A small image denoising model, trained from scratch.
Model: 2.89M parameters, 32-pixel images, arch unet, norm batchnorm, activation silu, widths [64, 128, 192].
Training: adamw at rate 0.002, 32700 steps, batches of 256.
Rows from block 2, named by matrix and row number. Rows with one number belong to one channel. Each number is 128 + 32 x the weight over its row's rms, rounded and kept within 0 to 255. All counts start at 0. After the name is the row's rms in percent of the matrix's.
# convs0: first 3x3 conv (model.mid.0.convs.0.weight, 192x192x3x3), inputs 72-79, a 3x3 kernel for each
# convs1: second 3x3 conv (model.mid.0.convs.1.weight, 192x192x3x3, transposed), outputs 72-79, a 3x3 kernel for each
convs0.94 098 [131 103  86 154 140  85 232 195  90 103 107 159 111 112 139 131 152 163 119 116 118 103 134 128 176 156 158 137 151 190 156 153 151 148 141 159 157 156 145 140 120 151 111 105 163 119 113  91  87 106  87 171 152 136 113  86 123 106  93 149 101 128 181 196 168 172 168 116 133  86  89  99]
convs0.95 089 [132 138 128 122 128 121 144 146 124 146 123 139 131 178 114 136 139 108 145 173 126 124 103 130 115  54 166 142 104 110 152  84 117 138  88 123  81  98 125 101  91  91 119 141 101  83  73 111 122 143 149 158 182 161 130 108 127 145   0 115 129 147 147 148 152 147 146 115 111 155 137 142]
convs0.96 105 [128  78 100 120  66 112 124  80  94 147 136 127 135 142  83 127 127 131 149 134 119 154 171 130 165 179 148 132 114 118 168 146  67 150 137  96 108  96 117 162  60 109 172  85 104 107 153 129 163 146 153 174 160 141 156 134 129 112 149 151 147 140 108 181 112 113 193 122 115 116 134 129]
convs0.97 102 [163 142 147 171 111 139 159  98  86 102  77  78 133 153 102 148 168 103 128 107 107  90 124  84 131 173  63 104 102 116 144 114  61 139 113 133 186 132 169 105   0 133 155  82 109  95 131 134  67  70  72 107  86 132 108  85 116  94   4  65 131 113 153 133 119 124 125 105 129 135 117 134]
convs0.98 112 [104 109 120  97 105 137 111 131 130 139 134 122 114 103  98 112 144 117 140 140 118 164 155 126 116 140 134 118  99 115  74  47   0 162 178 171 149 119 126 185 112 113 121 134  97 125 111 115 122  75  88 153 150 124 136 136 112 131 142 145 148 148 118 131 149 124 118 147 124 124 146 127]
convs0.99 104 [127 132 178 130 122 145 115 155 161 140 168 146 115 150 135 142 109 127 153 102 134 137 132 165  93 118 167 149 118 148  88  81 136 149  55 169 107  91 110 151 126 124 107 124 106 108 126 140 142 102 103 148 140 117 155 140  67 113 115 121 121 147 106 158 128 144 157 141 157 148 127 142]
convs0.100 105 [ 72  97 166  33  96 209  37  97 198 139 128 125 100 139 132 125 158 159 131 105 136 148 144 142 133 137 158 151 144 100 173 191 155 126 151 192 140 120 100 179 157  42 163 142  99 109 127 174 107 129 191 140 127 185 105 120 132 156 103 128 146 148 141 150 159 147 134 138 131 130 136 132]
convs0.101 095 [116 107  96 135 131 113 148 138 129 137 107 175 114  87 150 140  98 152 130 144 148 116 127 146 121 129 161 122 106 129 131 117 116 165 136 142 144 164 145 139 150 138 138 146 129 134 128 159 127 124 145 143 151 150  99 122 139 116 136 129 132 136 129 239 210 209 255 206 232 221 148 137]
convs0.102 103 [131 127  66 141 167 145  99  83 110 101 106 100  83 128 114  98 100 113 151 195 165 156 182 157 147  91 107 113 117 131  93 130  63 148 161 108 121 156 158  40  77 106 119 178 158 105 111  90 150 144 124 118 119 107 108 138 115 113  75  98 115  99 143 157 109 122 171 110 123 129  75 151]
convs0.103 097 [115 125 116 110 131 127  81 104 115 111 142 132 161 146 107 148 142 104  95 139 131 108 150 134 159 225 185 109 136 139 114 147 127 144  99  73 137  84 108 130 127 145 105 152 163 130 131 125 131 143 129 139 156 155 110 110 107 103   0   0 138  79  64 202 159 148 180 146 139 162 134 130]
convs0.104 104 [173  78  65 191 104  33 212 109 100 146 111  97 163 118  89 143 116  78 144 123 121 102  97 184 148 149 157 179 158 166 142 152 121 169 170 160 152 165 160 192 132  20 155 126  82 152  91  99 214 161  95 134 100  84 144 142 109 180 167 135 140 134 137 185 168 157 137 143 132 128 129 130]
convs0.105 097 [112 108  97 132 128 103 142 125 124 138 109 175 119  89 152 150  97 156 131 138 145 119 120 143 124 129 158 122 105 129 128 117 113 158 135 138 150 158 139 142 146 134 130 151 132 140 128 163 126 121 139 155 145 148 101 127 137 120 139 131 130 133 135 234 212 199 255 217 234 212 146 126]
convs0.106 101 [153 112 111  60   0  31 163 161 176 131 149 115 166 238 154 128 188 114 127 140 140 123 124 116 152 158 120 133 151 149 159 136 147 160 131 200 133 132 129 135 111 160 135  75 124 159 143 140 117  81 123 158 175 146 146 131 131  94   0 126 175 144 152 136 137 121 120 123 119 125 129 132]
convs0.107 106 [101 147 140 134 180 139  73 136  99 123 111 132 142 144 162 104 126 143  75 111 115 106 132 152 120 139 148 121 140 115 132 129 136  84 142  95 123 163 124 111 129  81 113 149  84 126 119 130 134 126 126 126 120 108 144 134 144  43  65 106 103 110 151 125 120 144 110 107 131 136 122 126]
convs0.108 108 [123 126 120 150 176 127  94 106 138 130 118 116 106 167 109 103  95 115 133 113 111 119 119 111 137 129 122 105 115  97 150 103  62 100  58 105 118 113 126 116 104  94 127 134 114 140 126 142 176 171 116 128 128 138 110 155 153 112   2 120 111  91  69 112 130 129 113 113 114 124 131 130]
convs0.109 101 [104 120 139 117 130 152 121  99 113 125 140 112 153 160 141 122 143 120 113 113  88 129 117 101 104  83  86 128 139  94 156 129 110 122 133 163 152 165 196 161 148 185 139 167 207 113 135 118 117 130 110 109 123 102 125 123 130 128 107 122 144 140 167 141 161 175 125 143 174 146 156 167]
convs0.110 078 [136 125 108 153 135 113 137 133 121 111 131  98 161 149  96 132 127 108 144 128  97 183 109 106 187 117 108 131 142 131 132 153 148 133 111 135 144 137 138 198 187 123 162 148 125 136 144 141 133 133 156 152 131 127 101 110 125 135 189 168 157 159 100 122 138 127  98 101 134 125 119 129]
convs0.111 099 [128 143 137 100 131 144 116 113 145 114 144  85 167 130  78 100 122  98 134 108  88 129 165 110 123 130  53 144 136  67 111 132 123 109 112 123  85 134 156  80 132 167 127 115 135 136 139 139 101 126 127 101 113 119  99  83 102  91 133 129 137 121 152 106 107 143 108 111 140 110 116 127]
convs0.112 109 [126 139 124 100 112 123  23  42  61 151 188 160 176 176 135 135 148 126 109  87  93 148 136 112 157 190 143 137 170  77 139 118 115  41   0  77 137  98 145 135  96 103 156 179 149 138 147 121 136 114 137 125 108 134 139  96 145  55   0 114 141 106 150 149 113 124 150 120 132 150 116 124]
convs0.113 103 [117 145 154 112 118 124 146 132 153 131 168 147 155 109  96 100  34 113 106 118 139 125 118 112  71  54  98 108 122 111 138 116 146 100 137 117 131 154 131 152 142 146 118 114 109 159 139 143 163 150 152 143 152 145 161 175 160  87  66 125 155 161 169 116 161 128 159 159 131 125 153 130]
convs0.114 099 [ 74  64  82 118 114  87 100 116  87 175  85 120 135 143 169 151 142 124  78  86  94  99  94 100 139 122 107 149 137 145  99 188 182 107 174 177 137 145 151 134 102  86 145 142 124 104 110  91 126 126  96 123 112 104 102 140 136  88  74  91 114 101 137 255 179 181 198 116 131 205 135 134]
convs0.115 094 [116 106 100 137 129 112 149 137 125 135 110 178 116  88 152 148  95 157 129 137 144 116 128 140 120 128 158 127 103 126 125 123 113 163 134 134 157 161 147 144 157 134 134 148 129 134 130 175 135 139 147 151 149 151 102 125 136 116 130 143 127 140 133 241 208 200 255 206 230 212 145 130]
convs1.94 106 [121 120 129 149 113 129 160  83 108 125  77 119 124  96 130 148 110 122 115 134 128 136 147 152 118 124 135 167 143 163 175 107 126 149  67  98 145 162 170 148 166 174 138 123 128 156 174 162 173 170 186 193 140 159 126 162 163 138 116 106 167 141 148 126 166 154 126 147 123 107 146 111]
convs1.95 097 [168 197 152  99 150  96 144 182 119 156 146 128  97 115  91  81 104  70 104  23  65 121  34 131  73   0 140 104 143 127 100 149  97  90 101  92  90 140 173 102 123 121 162 105  89  83 102 102  89 121 121 166 144 169 115 105 128 122 152 122 103 131 120 137 161 189 143 225 177 142 152 128]
convs1.96 109 [148 125 146 179 169 172 196 156 125 142 123 121 138 144  86 121 110 127 131 153 153 116 134 133 141 143 132  94  69 112 150 128  98 167 131  68 128 129 137 183 205 164 160 174 145 134 132 145 163 163 144 194 150  97 111 133 143 191 209 124 119 163 136  92  98 137 130 127 146  87  85  85]
convs1.97 099 [114 114 134 146 156 156 120 110 134 136  76 124 146  88 138 157 140 119 100  97  75  99 140  92 216 255 156 115 110  76 161 181 148  96 150 126 130  98 117  97 178 228 102 190 207 159 155 129 140 152 107 132 124 114 131 145 121 145 126 150 123 160 139 141  65 102  99  91 188 113 145 150]
convs1.98 101 [112 134 128 134 192 185 107 106 111 150 151 156 158 168 150 149 140 139 109 115 126 139 128 109 130 119 117 125 120 116 160 193 180 147 140 120 136 110 106 184 155  96 145 142 108  89 134 131  63 120 164  91  88 128 118 144 124 126 126 106  95 128  83 148 132 181 179 127 167 151 107 165]
convs1.99 104 [130  87  88 130 116 138 134 151 143 145 130 146  98 147 131 113 115 153 140 116 150 118 104 133 158 140 137 161 102 113 147  94 152 132 137 133 118 134 146 135 101 111 158 151 121 131 152 165 115 176 152 110 136 140 163  99  98 133 138 125 128 109  45 124 131 187  50 141 201  73 117 197]
convs1.100 108 [166 152  88 103 124 119 125  93 130 112 109 136 148  98 131 121 105 170 124 120  97 133 133 119 115 134 108 153 103  62 161 120  32 139 143 113 127 142 155 123 135 137 117 158 144  81 185 112  14 131 162  93 106 156 117  73  75  72 123 108 122 171 139  98 153 130  91 142 183 115 118 132]
convs1.101 052 [128 120 114 125 139 135 115 127 136  84  77  99 107 112 122 147 130 129 154 137 116 166 150 114 150 146 130 227 160 216 181 105 166 203 149 147 130 137 134 130 129 135 133 142 139 234 137 189 208 124 176 209 146 143 138 128 123 127 107 105 148 132 139  70  82 116  50  44  98 110 113 147]
convs1.102 098 [104 174 156  63 128 140 116 107  90  81 117 104  92 150 147 127 151 121 124 146  88  66  70 121 100  63 174  92 140 136  88 150 120  93 108 145  64 125 128  49 109  81  63  77  44 118  92 150  96  70 148 140  85 157 153  81  97 128  68 142 176 208 122 125 140 116 133 134  78  96  58  42]
convs1.103 097 [141 144 142 142 169 178 113 130 161 167  97 137 142  86 139 153 134 158 149 178 111 146 162  94 156 172 144 140 137 123 101  86 120 127 123 130 110 106 130 124 146 157  87 120 115 150 130 132 136 114 110 153 123 135 185 191 135 220 249 129 147 166 167 141 136 113 111 113 117 102 138 138]
convs1.104 099 [170 141 118 225 131  45 196 145  92 185 140  88 164 168 109 125 132  96 122 146 160  89 115 172 116  92 135 191 126 101 225 169 127 166 117 107 139 126 124 248 151 105 164 116 123 156 146 133 163 176 109  83 121 114 166 164 139 227 202 168 139 115 125  97 112 134 145 142 125 142 120 147]
convs1.105 051 [123 112 101 122 136 121 110 122 128  91  82 107 104 109 120 142 127 130 148 139 115 168 148 111 148 146 124 230 157 213 182 105 164 197 146 147 133 135 125 123 128 131 127 133 130 236 126 189 204 117 180 212 148 142 139 131 133 125 109 104 151 133 140  68  77 114  52  41  95 108 106 143]
convs1.106 114 [130 164 124  79 131 124  55 104 123 162 203 147 147 198 148 168 183 165 122 138 127 128 130 128 156 137 135 133 136 156 110 125 119 161 161 149 149 138 140 152 131 130 126 126 125 119 111 107  43  32  70 106 113 118  96 114 106  81 153 107  83 213 120 206 124 163 200 118 116 218 127 155]
convs1.107 101 [ 93 104  55 122 141  72  67  89  92 186 127 167 166 135 165 195 142 174 176 180 159 124 139 153 113 114 119  45 103 120  62 138 143  67 118 134 183 137 124 160 128 122 124 113 138  95 106  82 123 140 146 105  88  77 136 155 129  91  89  86  73  87  97 157 153 166 173 115 113 187 148 103]
convs1.108 115 [103  85 128 124 100 124 114 129 137 102 106 117  96 132 165 105 132 123 163 137 141 137 136 140 131 102 137 165 192 121 147 107 123 139 124 118 107 141 151 128 146 131 131 127 114 144  69 126 128 129 126 123 108 112 122 171 183 175 228 137 138 114 119 158 124 156 102  96 107 116 123 133]
convs1.109 111 [133 154 155 134 140 145 160 168 159  97 113  85 110 120  89  95  99 101 121 140 123 115 146 139 109 136 130 101  70 114  67  51  96 124  90 134  88 143 148  85 145 144  53 116 124 152 145 162 134 115 151 146 128 172 148 117 120  98  91  95 108 168 138 116 127 128  84  82  84  77  80  89]
convs1.110 096 [128 106 112 134 105  68 135 134 111 127 109  96 183 120  90 195 146 107 134 156 161 144 139 149 120 104 127 145 170 120 151 169 151 104 124 117 144 152 129  60  82  67  88 127 113 100 112 141 136 145 122 150 113 111 148  78  95 110 122 120  86 145 161 152 145  89 128 184  96 131 179 141]
convs1.111 092 [179 169 153 147 144 146  99 122 152 148 143 118 149 142 130 143 131  88  99  88  82 125 124  93 140 182 166 147 121 101 121 132 121  95 121 164 113 156 179  97 191 246  55  84 115 132 148 169 125 131 168 134 170 162 141 128 151 114 149 101 109 141  91 109 124 125 116 145 121  79  98  72]
convs1.112 099 [133 182 199 129 172 172 104 117 131 157 167 146 133 155 132 175 195 173 129 119  98 135 119 100 186 153 121 115 137 154 105 115 127 134 129 143 125 103 116 144 129 126 125 140 138 150 149 122 141 116 149 139 107 143 154 202 135 111 136  88 156 135 116 153 152 123 110 105  91 100 103  85]
convs1.113 101 [160 138 154 155 117 168 116  90 156 150 145 119 143  82 129 116  84  96 145 138 116 126 141 118 129 147 139 169 136 144 136  96 143 136 111 134 130  94 111  64 123 171  82 117 156 134 126 120 130  66  76 132 134 142  81  83  80 138 255 143 104 117  91 148 134 169 125  97 140 128 115 151]
convs1.114 090 [131 112 121  99  96 108  57  64 113 144  94 114 161 124 103 133 112 129  97 132 154 100 133 123 125 131 118 118  51  99  78  64 114  50  79 112 131  95 108 111 106 111 111 148 172 125 118 154 121 117 137  32  49  91 116 112 141  83 103 141 115 150 140 104  95 158 112 117 138 161 144 123]
convs1.115 050 [125 115 110 126 136 129 120 127 132  83  74 103 102 108 121 145 125 127 144 135 116 162 148 110 144 141 126 231 158 220 183 105 167 200 147 149 131 141 132 125 130 137 132 139 137 241 122 185 208 119 176 208 142 142 138 131 133 127 107 102 159 139 144  68  79 110  48  38  91 101 104 139]