config.yaml
horizontal_flip: false
loss: "l1"
attention: false
optimizer: "adamw"
max_grad_norm: 1.0
warmup_steps: 1630
weight_decay: 0.04
Rows from block 2, named by matrix and row number. Rows with one number belong to one channel. Each number is 500 + 50 x the weight over its row's rms, rounded and kept within 0 to 999. All counts start at 0. Numbers have three digits each. After the name is the row's rms in percent of the matrix's.
# convs0: first 3x3 conv (model.mid.0.convs.0.weight, 192x192x3x3), inputs 104-111, a 3x3 kernel for each
# convs1: second 3x3 conv (model.mid.0.convs.1.weight, 192x192x3x3, transposed), outputs 104-111, a 3x3 kernel for each
convs0.52 103:476523482528522514518506481470463486495494496514486496502494500585520498577528485562515510549436430518431449553543544530515554523549557430400381374422422413510480465450513517454524566470484520533525533522517524532527
convs1.52 111:350374332328400368364403391470515470467525511439466498533547515503543509484531526495519517459452480472462494491497496489469458526504426530531520548552562529568535551557482547554522510481413464472471424449436416406396
convs0.53 102:495492502468423461499503500479452503437387446514499548445508580480535573431467492538558447552486449448400484523540531526471454491497494508516464595462436462429451499505470520473494519495525518505499496460487561546552
convs1.53 099:392437454460481480457433433511531505554511551481489551486514532505503514496557547524550505561445468525538575551501477458413433525514445399435517506513582511516461431500553459481552478482522496479495419445468436439493
convs0.54 077:545440397612429311556462417480504521325488541460546512453497544484513603475486514476450505496403484468456499512518506557509479489487512507535514533496504513533497518523531517439559543475516440505566367501668433496588
convs1.54 109:511573548517521461502519525520489506551511515551524516546540551498517496513539532501509535511511449506508519481475511561477520521484533497466468551498498495479526488530558553607530426501505502495499355460456522485448
convs0.55 096:530537487563541494518501503551527490515483474444437429427495552415517545449521515499454469526509483509494492486499512502525518512521519525500499496507543486486534501469447481467469484484482482482496461485498476491492
convs1.55 050:573490536570444520561480500606530522598530514577530539593517570601515497597517407454464538520491519506503491508559486475499480493519531567479489543466457488476498484483474458494501462510500575468541522436519560527548
convs0.56 075:621634594507490455416369355458449458436431449522580564503524495478461445560521471494474461481480436541577504544585549486518488462423431492440503442431495532514544526589569539573552529536437445425456481495489560627578
convs1.56 091:513547586556572576529559614457495495465475488576508480496483428600493509558544487497449457524520498516519516526584568525547534514532532499558457507591490470547545488529545456485461468373389490513500487526508447446405
convs0.57 113:520523520499505513502509522442501500470491466511475476520541468488520489411432482466439459477363428489411444496528467508570529455500494400408464437437468478441416459570527511541540585523525517518479524560522481523507
convs1.57 110:516498514482476485477444454451407405471478525433477450501537550524558540526530484565608590557529502542534532502496519523581501544549528547524528512498500566576600525581579599623550538697635532447432515519443488504482
convs0.58 073:432486553342522680474506566572567449577502347526536474540473511664499496506463488495465485493417496522471489533478475589493434521495486522484462482482473545518475517464489589442534496475510598474422681464339594472419
convs1.58 105:439496522406541552464541522492557408547556432492498434518507487502516498527480476548511506565527539503451491528456477582482502545469458490478509440484502484503458523500498567553503512505515558443524656533583537464541
convs0.59 103:496490522477520567486492510427494522386467604488485577439483518458519524473562551403397503422260418426490478450500528526534534491520519429451489408519555514519533512509521504394448511467495518508493544494475536507482
convs1.59 105:425500530504578451469525467481539481469704595500560440448502474465521513485508509490509463560445456509514528509489520436505513421500540427427512544564417503515452486508481480463466484431447548457467523512517499470490
convs0.60 087:572466426634515414581506440538494435532475413565480460500499581397545720457483509494430467566505520551474512429462561377499741416428539479477455491446444500507492461445448193272184365339346468501580428501615463489532
convs1.60 098:407464486300351399404511525499559528508526547494532537472495474485527509506538473524513578494520583467482565394358272260256128415438318522583562511551599510452468582598566587612524515566448563567557446513497511552568
convs0.61 101:464524502400480485473485488555579546577572404479564508500456616638470482496516590504488510542446513461470456432466579589396366466474518516522523447508567451504466545479436440162320468401455521450435613514429564501457
convs1.61 099:383499513434501560475460517487490493565489414501465411496453500499472513516510525460526466538561506461518478518403431833532487577472403462493468568531488517498466488483516429384482559497441531490508630481416568549472
convs0.62 109:526586530490550488458492475496494481524565544482415469504449498428394471472446456601543567565496507544562545487509507479499505442481465503499507485458487490443511510495497494464487478473495507511500494493497485480508
convs1.62 110:472454452490500455531512450520460469504460473511477499485551452500542470478477438507510527474507493475483457470440509472498497452534500516530452542533481555543526465468528459474499506489493499555527478460470499479504
convs0.63 104:498516502498536501496512515520451586550489568544504570483517528434465477439527558488491515497496544478465451503479522498483495486465488452318508463308532393276421457535455514497498476510563504491482504468481514485497
convs1.63 102:491583547439493511521529569458437453500409468544422461499539561460543540413458507485560558435525529533557516480481508525520545465456563495639460484627493463576472518444510484461461496559465479566464503529478513498498
convs0.64 095:449519533481524601496558562503556438533630449479448444489449539517414450604550531480489452490600472488506476592552531546428428574494526533534470555575530526504494547541450662744422517687555541555506524514483513539501
convs1.64 100:444351507340257469498432560517478503560456462556534523451375443496375483487454486484476450493523535447483512435519512472497436447481498431437487512514486542576462495403404562490458508487457487505561539526546481488499
convs0.65 084:445527580441564669443487520529495460532467395498490491563508466582484459559510464528498494628551521556465489497499520475494518536536533530524535580521478472503529557506505539500413503506474562468442594459409553495488
convs1.65 101:533492487557477488520428448519495467544511480559524473564496499604564542576591543487463489555468515535478505488473472444430466463486507506441464481450492511486523480550573490542549557563520472482475466494502479511452
convs0.66 099:559587573586671586564606516585611497565600544481539469498528524582488534603478490475557575543622599521550544471550502560616571516512485533620458559573372494477336519512471536549524488537499450532489464484436440420420
convs1.66 097:562475515507410480435405453441512485455462444465488489515476400537477415487440400519501485540522511525508528450496476492492421557562410392456483484516489545506452491492459474420451511438486426379459490415503517535601
convs0.67 100:506483462528486404481445528519532513545517530588524528537531541483564491550533445501450532544560599549526518556511521503499549571557557435503524460610548509515487421461520425369456457485448584486445538476431528490442
convs1.67 098:428528501436525478433493524431457496461470514538507536541494446515441490501517468472513502513502525434413500542508454375422430559481495431401406555479497486508531544590487518576555502509588554541559450490585521457510
convs0.68 083:548565507508513512491471505488402453510515481516564563448429494457407418471501475491478475496461514490489499438353436432388379563649530484453495491540528478533482574407443528464503460407561445448440481503481544568542
convs1.68 094:521532525485460484479366423477478476502487500533544525428400452502500471487500514505483418523481475467442472509417498515449513511466474502546487511516486552481513474456521541485564508534594432437459478514472553578499
convs0.69 105:542581532540586541496554532472488502542521530541532487430465498466422496466528561510558549532485507530521473441390521417455376568466408554535551461443434480457488496430518593455508561550417476469462519507466490480475
convs1.69 102:450523501419505498397464472462384462482441491474491498450446470479438428520472481505499488483551511481533488460434501382366487476419537523576606521569561526541567380386437477405456565611519517501518523442540565483554
convs0.70 097:551522500549516486535505501550523511518476474453434439430495543425499527452504513497466482521504480515500498486501515494512510505517521518497502492492534481484527491474458477478472485491487469502500470502490473494484
convs1.70 052:563482535559448516560484493614539535610544524589543547599526568613527500598522415466473537524496519510504495495540478471501484488515521564484491548470460494477496477469467456488500463505500579475543519438521565525548
convs0.71 106:510490454494512476499513453536485507487430480501476538595531584599541552585576541494508507544536495505531454528509544537455534569528546502504534534473473545489466470497528555463475483521501477473457486475464476495503
convs1.71 100:539580477501512447519520461503477475503493485459479477470419393495464459484431439573536461518455433560544498527482576483438563493492533552504536439454513504537535487398517466471550528539550453405404431350433489415431
convs0.72 104:503461512517504547532497487522541470543656438510573440441410496579553593474433482526576492534706552535620520531472496516445527503476540499492528487467481477427460510489507553647434507538503493489478496478480499531481
convs1.72 104:518517500527475491550519496482421499516430438544467476545512549515406486528512542499523531535488571494481460498515509548530521516488515505578548581568598501522509491467515493532495541502484467541498490513529475535522
convs0.73 099:513503511492485514484452527455514585499427520494517503504514516450444483477526540525470482504463408505502483511509519485477581475453453505464473540537484530503471515417467505489453528511409523483553509483486539484549
convs1.73 099:582566566544539521535536501522581556482502495511470515512541495538496577491511506527515464489555468486565514565552481610473410594507444541521528520518510566542542528504501537546490537515451433479460455377459513442456
convs0.74 093:430409409471472454548588560532544512519495487527497458430439443454481472419499477455461432457463406497542470540502469534526502502484475512484525529558533562563541402432543442395540472397488551579593481487526454435475
convs1.74 099:464412384531521530542542612433584555492486547527404454493498511590540505522548490519517454460529528430459526483498504502534493485528516455538578456577551521527427473388456477400457506537519500522486505517483429465496
convs0.75 096:459490502451538623531533540477456417622510378484480453519461431587493522556468441470493470566570608558454541493513504497542559500541518593522503594518579487465533487478497432425510414449501502486479594518427522485473
convs1.75 098:548524502573545503567552561546548497576542493482504560477543509522533458524472346401396483356506543440542454485479527494433504502503534521538534519543537515470391444443405414416499479490516456461457509457457421443529
convs0.76 112:507517470512532494495514507508545521510537584569505507461525547527527518492479466449575551542622562566591495474477496490555508471472441490530593559526546552539517562462540448314474451498486536527516511498508524505482
convs1.76 115:476453476538495491547517518506524540509459477459521518450511509552562542515452489484490458437455453413460466517492462526526445484411427505461461431462512437501478430462408423472438515586479522516553482469515485515569
convs0.77 093:462530505453672517537582580453373397478356390491547541525572527535683578561595435488461485484498513475511485548550543576687577459474458565524537505575553574565554542550553406517610522450522528588512577686547496540466
convs1.77 095:535503551521461527554525515486496448502558494470497497503526529504513528567547504501493484496569519502544477469475429549422386520435464461515514515534523543553508424526489425517507423452478433402449398293349400359426
convs0.78 102:474507513485535558470507510451523560428499469467486450486500502515456443536509494412365409392151285421335294498482512476473512507497503464445487402469442491577404461537535515422423555568439549491477572502476551497489
convs1.78 104:537527510505552563436495525443477478459449504421523576458506497478554506464485478578536554528544582546533549493502522438469505440515538536481490523574625471540554455508451564488533547510502525471457500453449553478439
convs0.79 105:534546520524502533481462477519489522517550490519480496495480497464456457516556491529628571568503404465303306455444465464548580464532498521661520586499397449315328538461524500481523512503529484517515517555525513550496
convs1.79 102:506506574485450569458467544535462504601538562530493488459460482495470482492554509488451463487388508499590533522477478503490475502513482468398497455334553481581578395417417386470462360439388483438501468468531455521490
convs0.80 106:529521494515519490485490483509565545485510515487539526466481500465458436469507524435475515506451591509460574474504485490545507487509476465377411421369503433475505517491559481352527447482496499513503506520517489499472
convs1.80 089:437478507437428502472451512530468506506422399503464436443391483429429528479485533578532513531463507490481530543529534547511512542525513420493506510553586553607597567595544501557530468528510474475498503501508503507494
convs0.81 108:455470497472487490477488491574500536546460506571529581547521490545533514548507485440388407416282428371349407528539543518488519526516527402322336293305388401429364519530540563484519529502489483499477501518496497514498
convs1.81 093:503553558444487570434517598537510522554479495573539519509466486459470457470466541536542526540548532527518491477464465491499508447482516513545496514576559533587526535529519568568510539518453515509491518483483489481477
convs0.82 101:487529489509520483451488456453436430400421406507499510483496500513540494557571542562548508531508447529567490417432375442474419386440400495519472377429390460502517455457441460446463492497450473492488550575560481498479
convs1.82 105:431441383457440357424484422460505486410432382412445438534479408504452400499480479549530535474452493521460515447529609527580629468504543439495448590561518544524507455522535504486521527469457424452415557511480539480450
convs0.83 091:485539566479530590458490538491471408469477415518579532463419438516408365545502433461501511483597640474558599483442477551406403641497457535481503507518567496522502512364396449357388430467403525471442571483429594527488
convs1.83 096:577497499570489475532508506491532505532560518580545535459490435512598514430497511492521568439525570495557513646574513694586518479462427530536510542551490509453386487447506467415402490512487458490543446498536405430466
convs0.84 106:505496514509497544524535538476476524539459488515489534528519517493479491503504491453493484462579628479492529517496521479433512516462485463563500489574532430477542516507476514482515500495502500487472468484456468477480
convs1.84 105:545507515486474494508524509533479510529476525454441492498474481520433468471410464429511484469432328519548399454486555468473563509491548445534532509536435464378413420461500511524524572580555496493531519545537454505554
convs0.85 105:494545504517596567496539485539510523484511499563574563485478487506533527591584523509435538503514620505461485517524490502527510512551513440377536448423621415257375511489567462479595482500502478494497516508494535544511
convs1.85 094:564520506511503543466516515505423453524486467417382435496406464519433492498446447494456506545462497531497525504501472538493504477515492594599570554501512475457495526593545473521546541489544540538518501518473414438428
convs0.86 102:491530459471449462556464522494497542497500558511460528490544473512602507481418468588552525514482482425408471473520504484509464482435464475535522435463479397407439456469472388512499459470457497510519484522533519569559
convs1.86 098:480507483524495463518450477550463501523524516504584528484525472479470498419454480495515490494439412491412471492548536500542493504508436465503489511410505511474595386371466470548529531559519469459472523557483492508434
convs0.87 111:523486469511566484509525478502531546527558595511520563598517447568609569493505587420442457383270362389371332453475515488462480499508543363402406389289397399369382492503502543551563498515523497516510518506501468497499
convs1.87 124:542507457532545560521546541511470513555451437464556495539515545489479461521439452552567522547623626479507553478524509461527522466482506560452447587603579514527584505466449529654548439513580517539527491464548530514487
convs0.88 106:501478440497524492467499500465452542435421509534530537518503504562527653548455560495470530499384531508536482501519481465503518527503491433445430369397484474521389453475494538497440512557424505516487523549519511527536
convs1.88 096:499456459462429482493491482477516556483485536509431482491496496484435504479439505468501531432634567456502524475467509490427551468455566560531540491480457554523525415442500461551644506552580483481458504436411527472410
convs0.89 104:495513495516588550471514493552586519498534475537555488583567534572605543457491514436400460513471503482414451520525517518513534493478486557533556470455524488461456542457494465439553558479520486482466496549514485537520
convs1.89 100:515485553515438502586539546477462451479486402497504446575531452517446433511445447521500483474451489504541561485497480492510488478480526501505531496496527528520515425497494384494497451493447437429409450437444449455475
convs0.90 105:514517538470467491448453490561521510504463431476462471532490532541490476522502559482570506534529470484546513497443484490462464531462500464461432459456449454538458557497519552487524538510449476494500520555538513534516
convs1.90 094:547578561523483510550540553474524515460503516474453484483418382503431449526461511554590525597576469521500481491466525444461570461445550393379456452565546509656562506540581570612558520607544428491450470518499460485496
convs0.91 109:530505491558510467517501493517515486509464448505466446456476482532527481471509487485457556532250399576469478494500480551549574495504500534487523518453435525472529457492553352267496506511482528511491510514520509503530
convs1.91 100:505459481481484491426460443502522499475446490431483497505499469512525466494471485507520514499491520535495500507495560443537599489536576595561547503541516519562539460447496497478470544531546496460517494465556552485500
convs0.92 101:481513517426398469541517522500569549537657674480573514390455525399496492509587480546531490560483515561500494518514474526513503532529499498579573548498553531533533523484431538493489497448466426493466487536491481497438
convs1.92 097:548491508539465517541508561552552547493598557467525533487431497452438512385451495472475444439480400448476416485515475548517507539527478492525505508554462472459421506625496511602495499476442546510578619599639588585575
convs0.93 101:488491485470510480507553498469518510481492531458452507442490441461505467444459386460525546470496437431464444495496504538545488520554485507505527489465450401460453524489482535505483535518534544583553485468468487455460
convs1.93 099:491468497551537533435478469517446543498487535479557585473533544480559497418448425550501511491491521419493551470441448496520522464461507503486533523507568589573472532523513560583507582554520441382461486515456511500450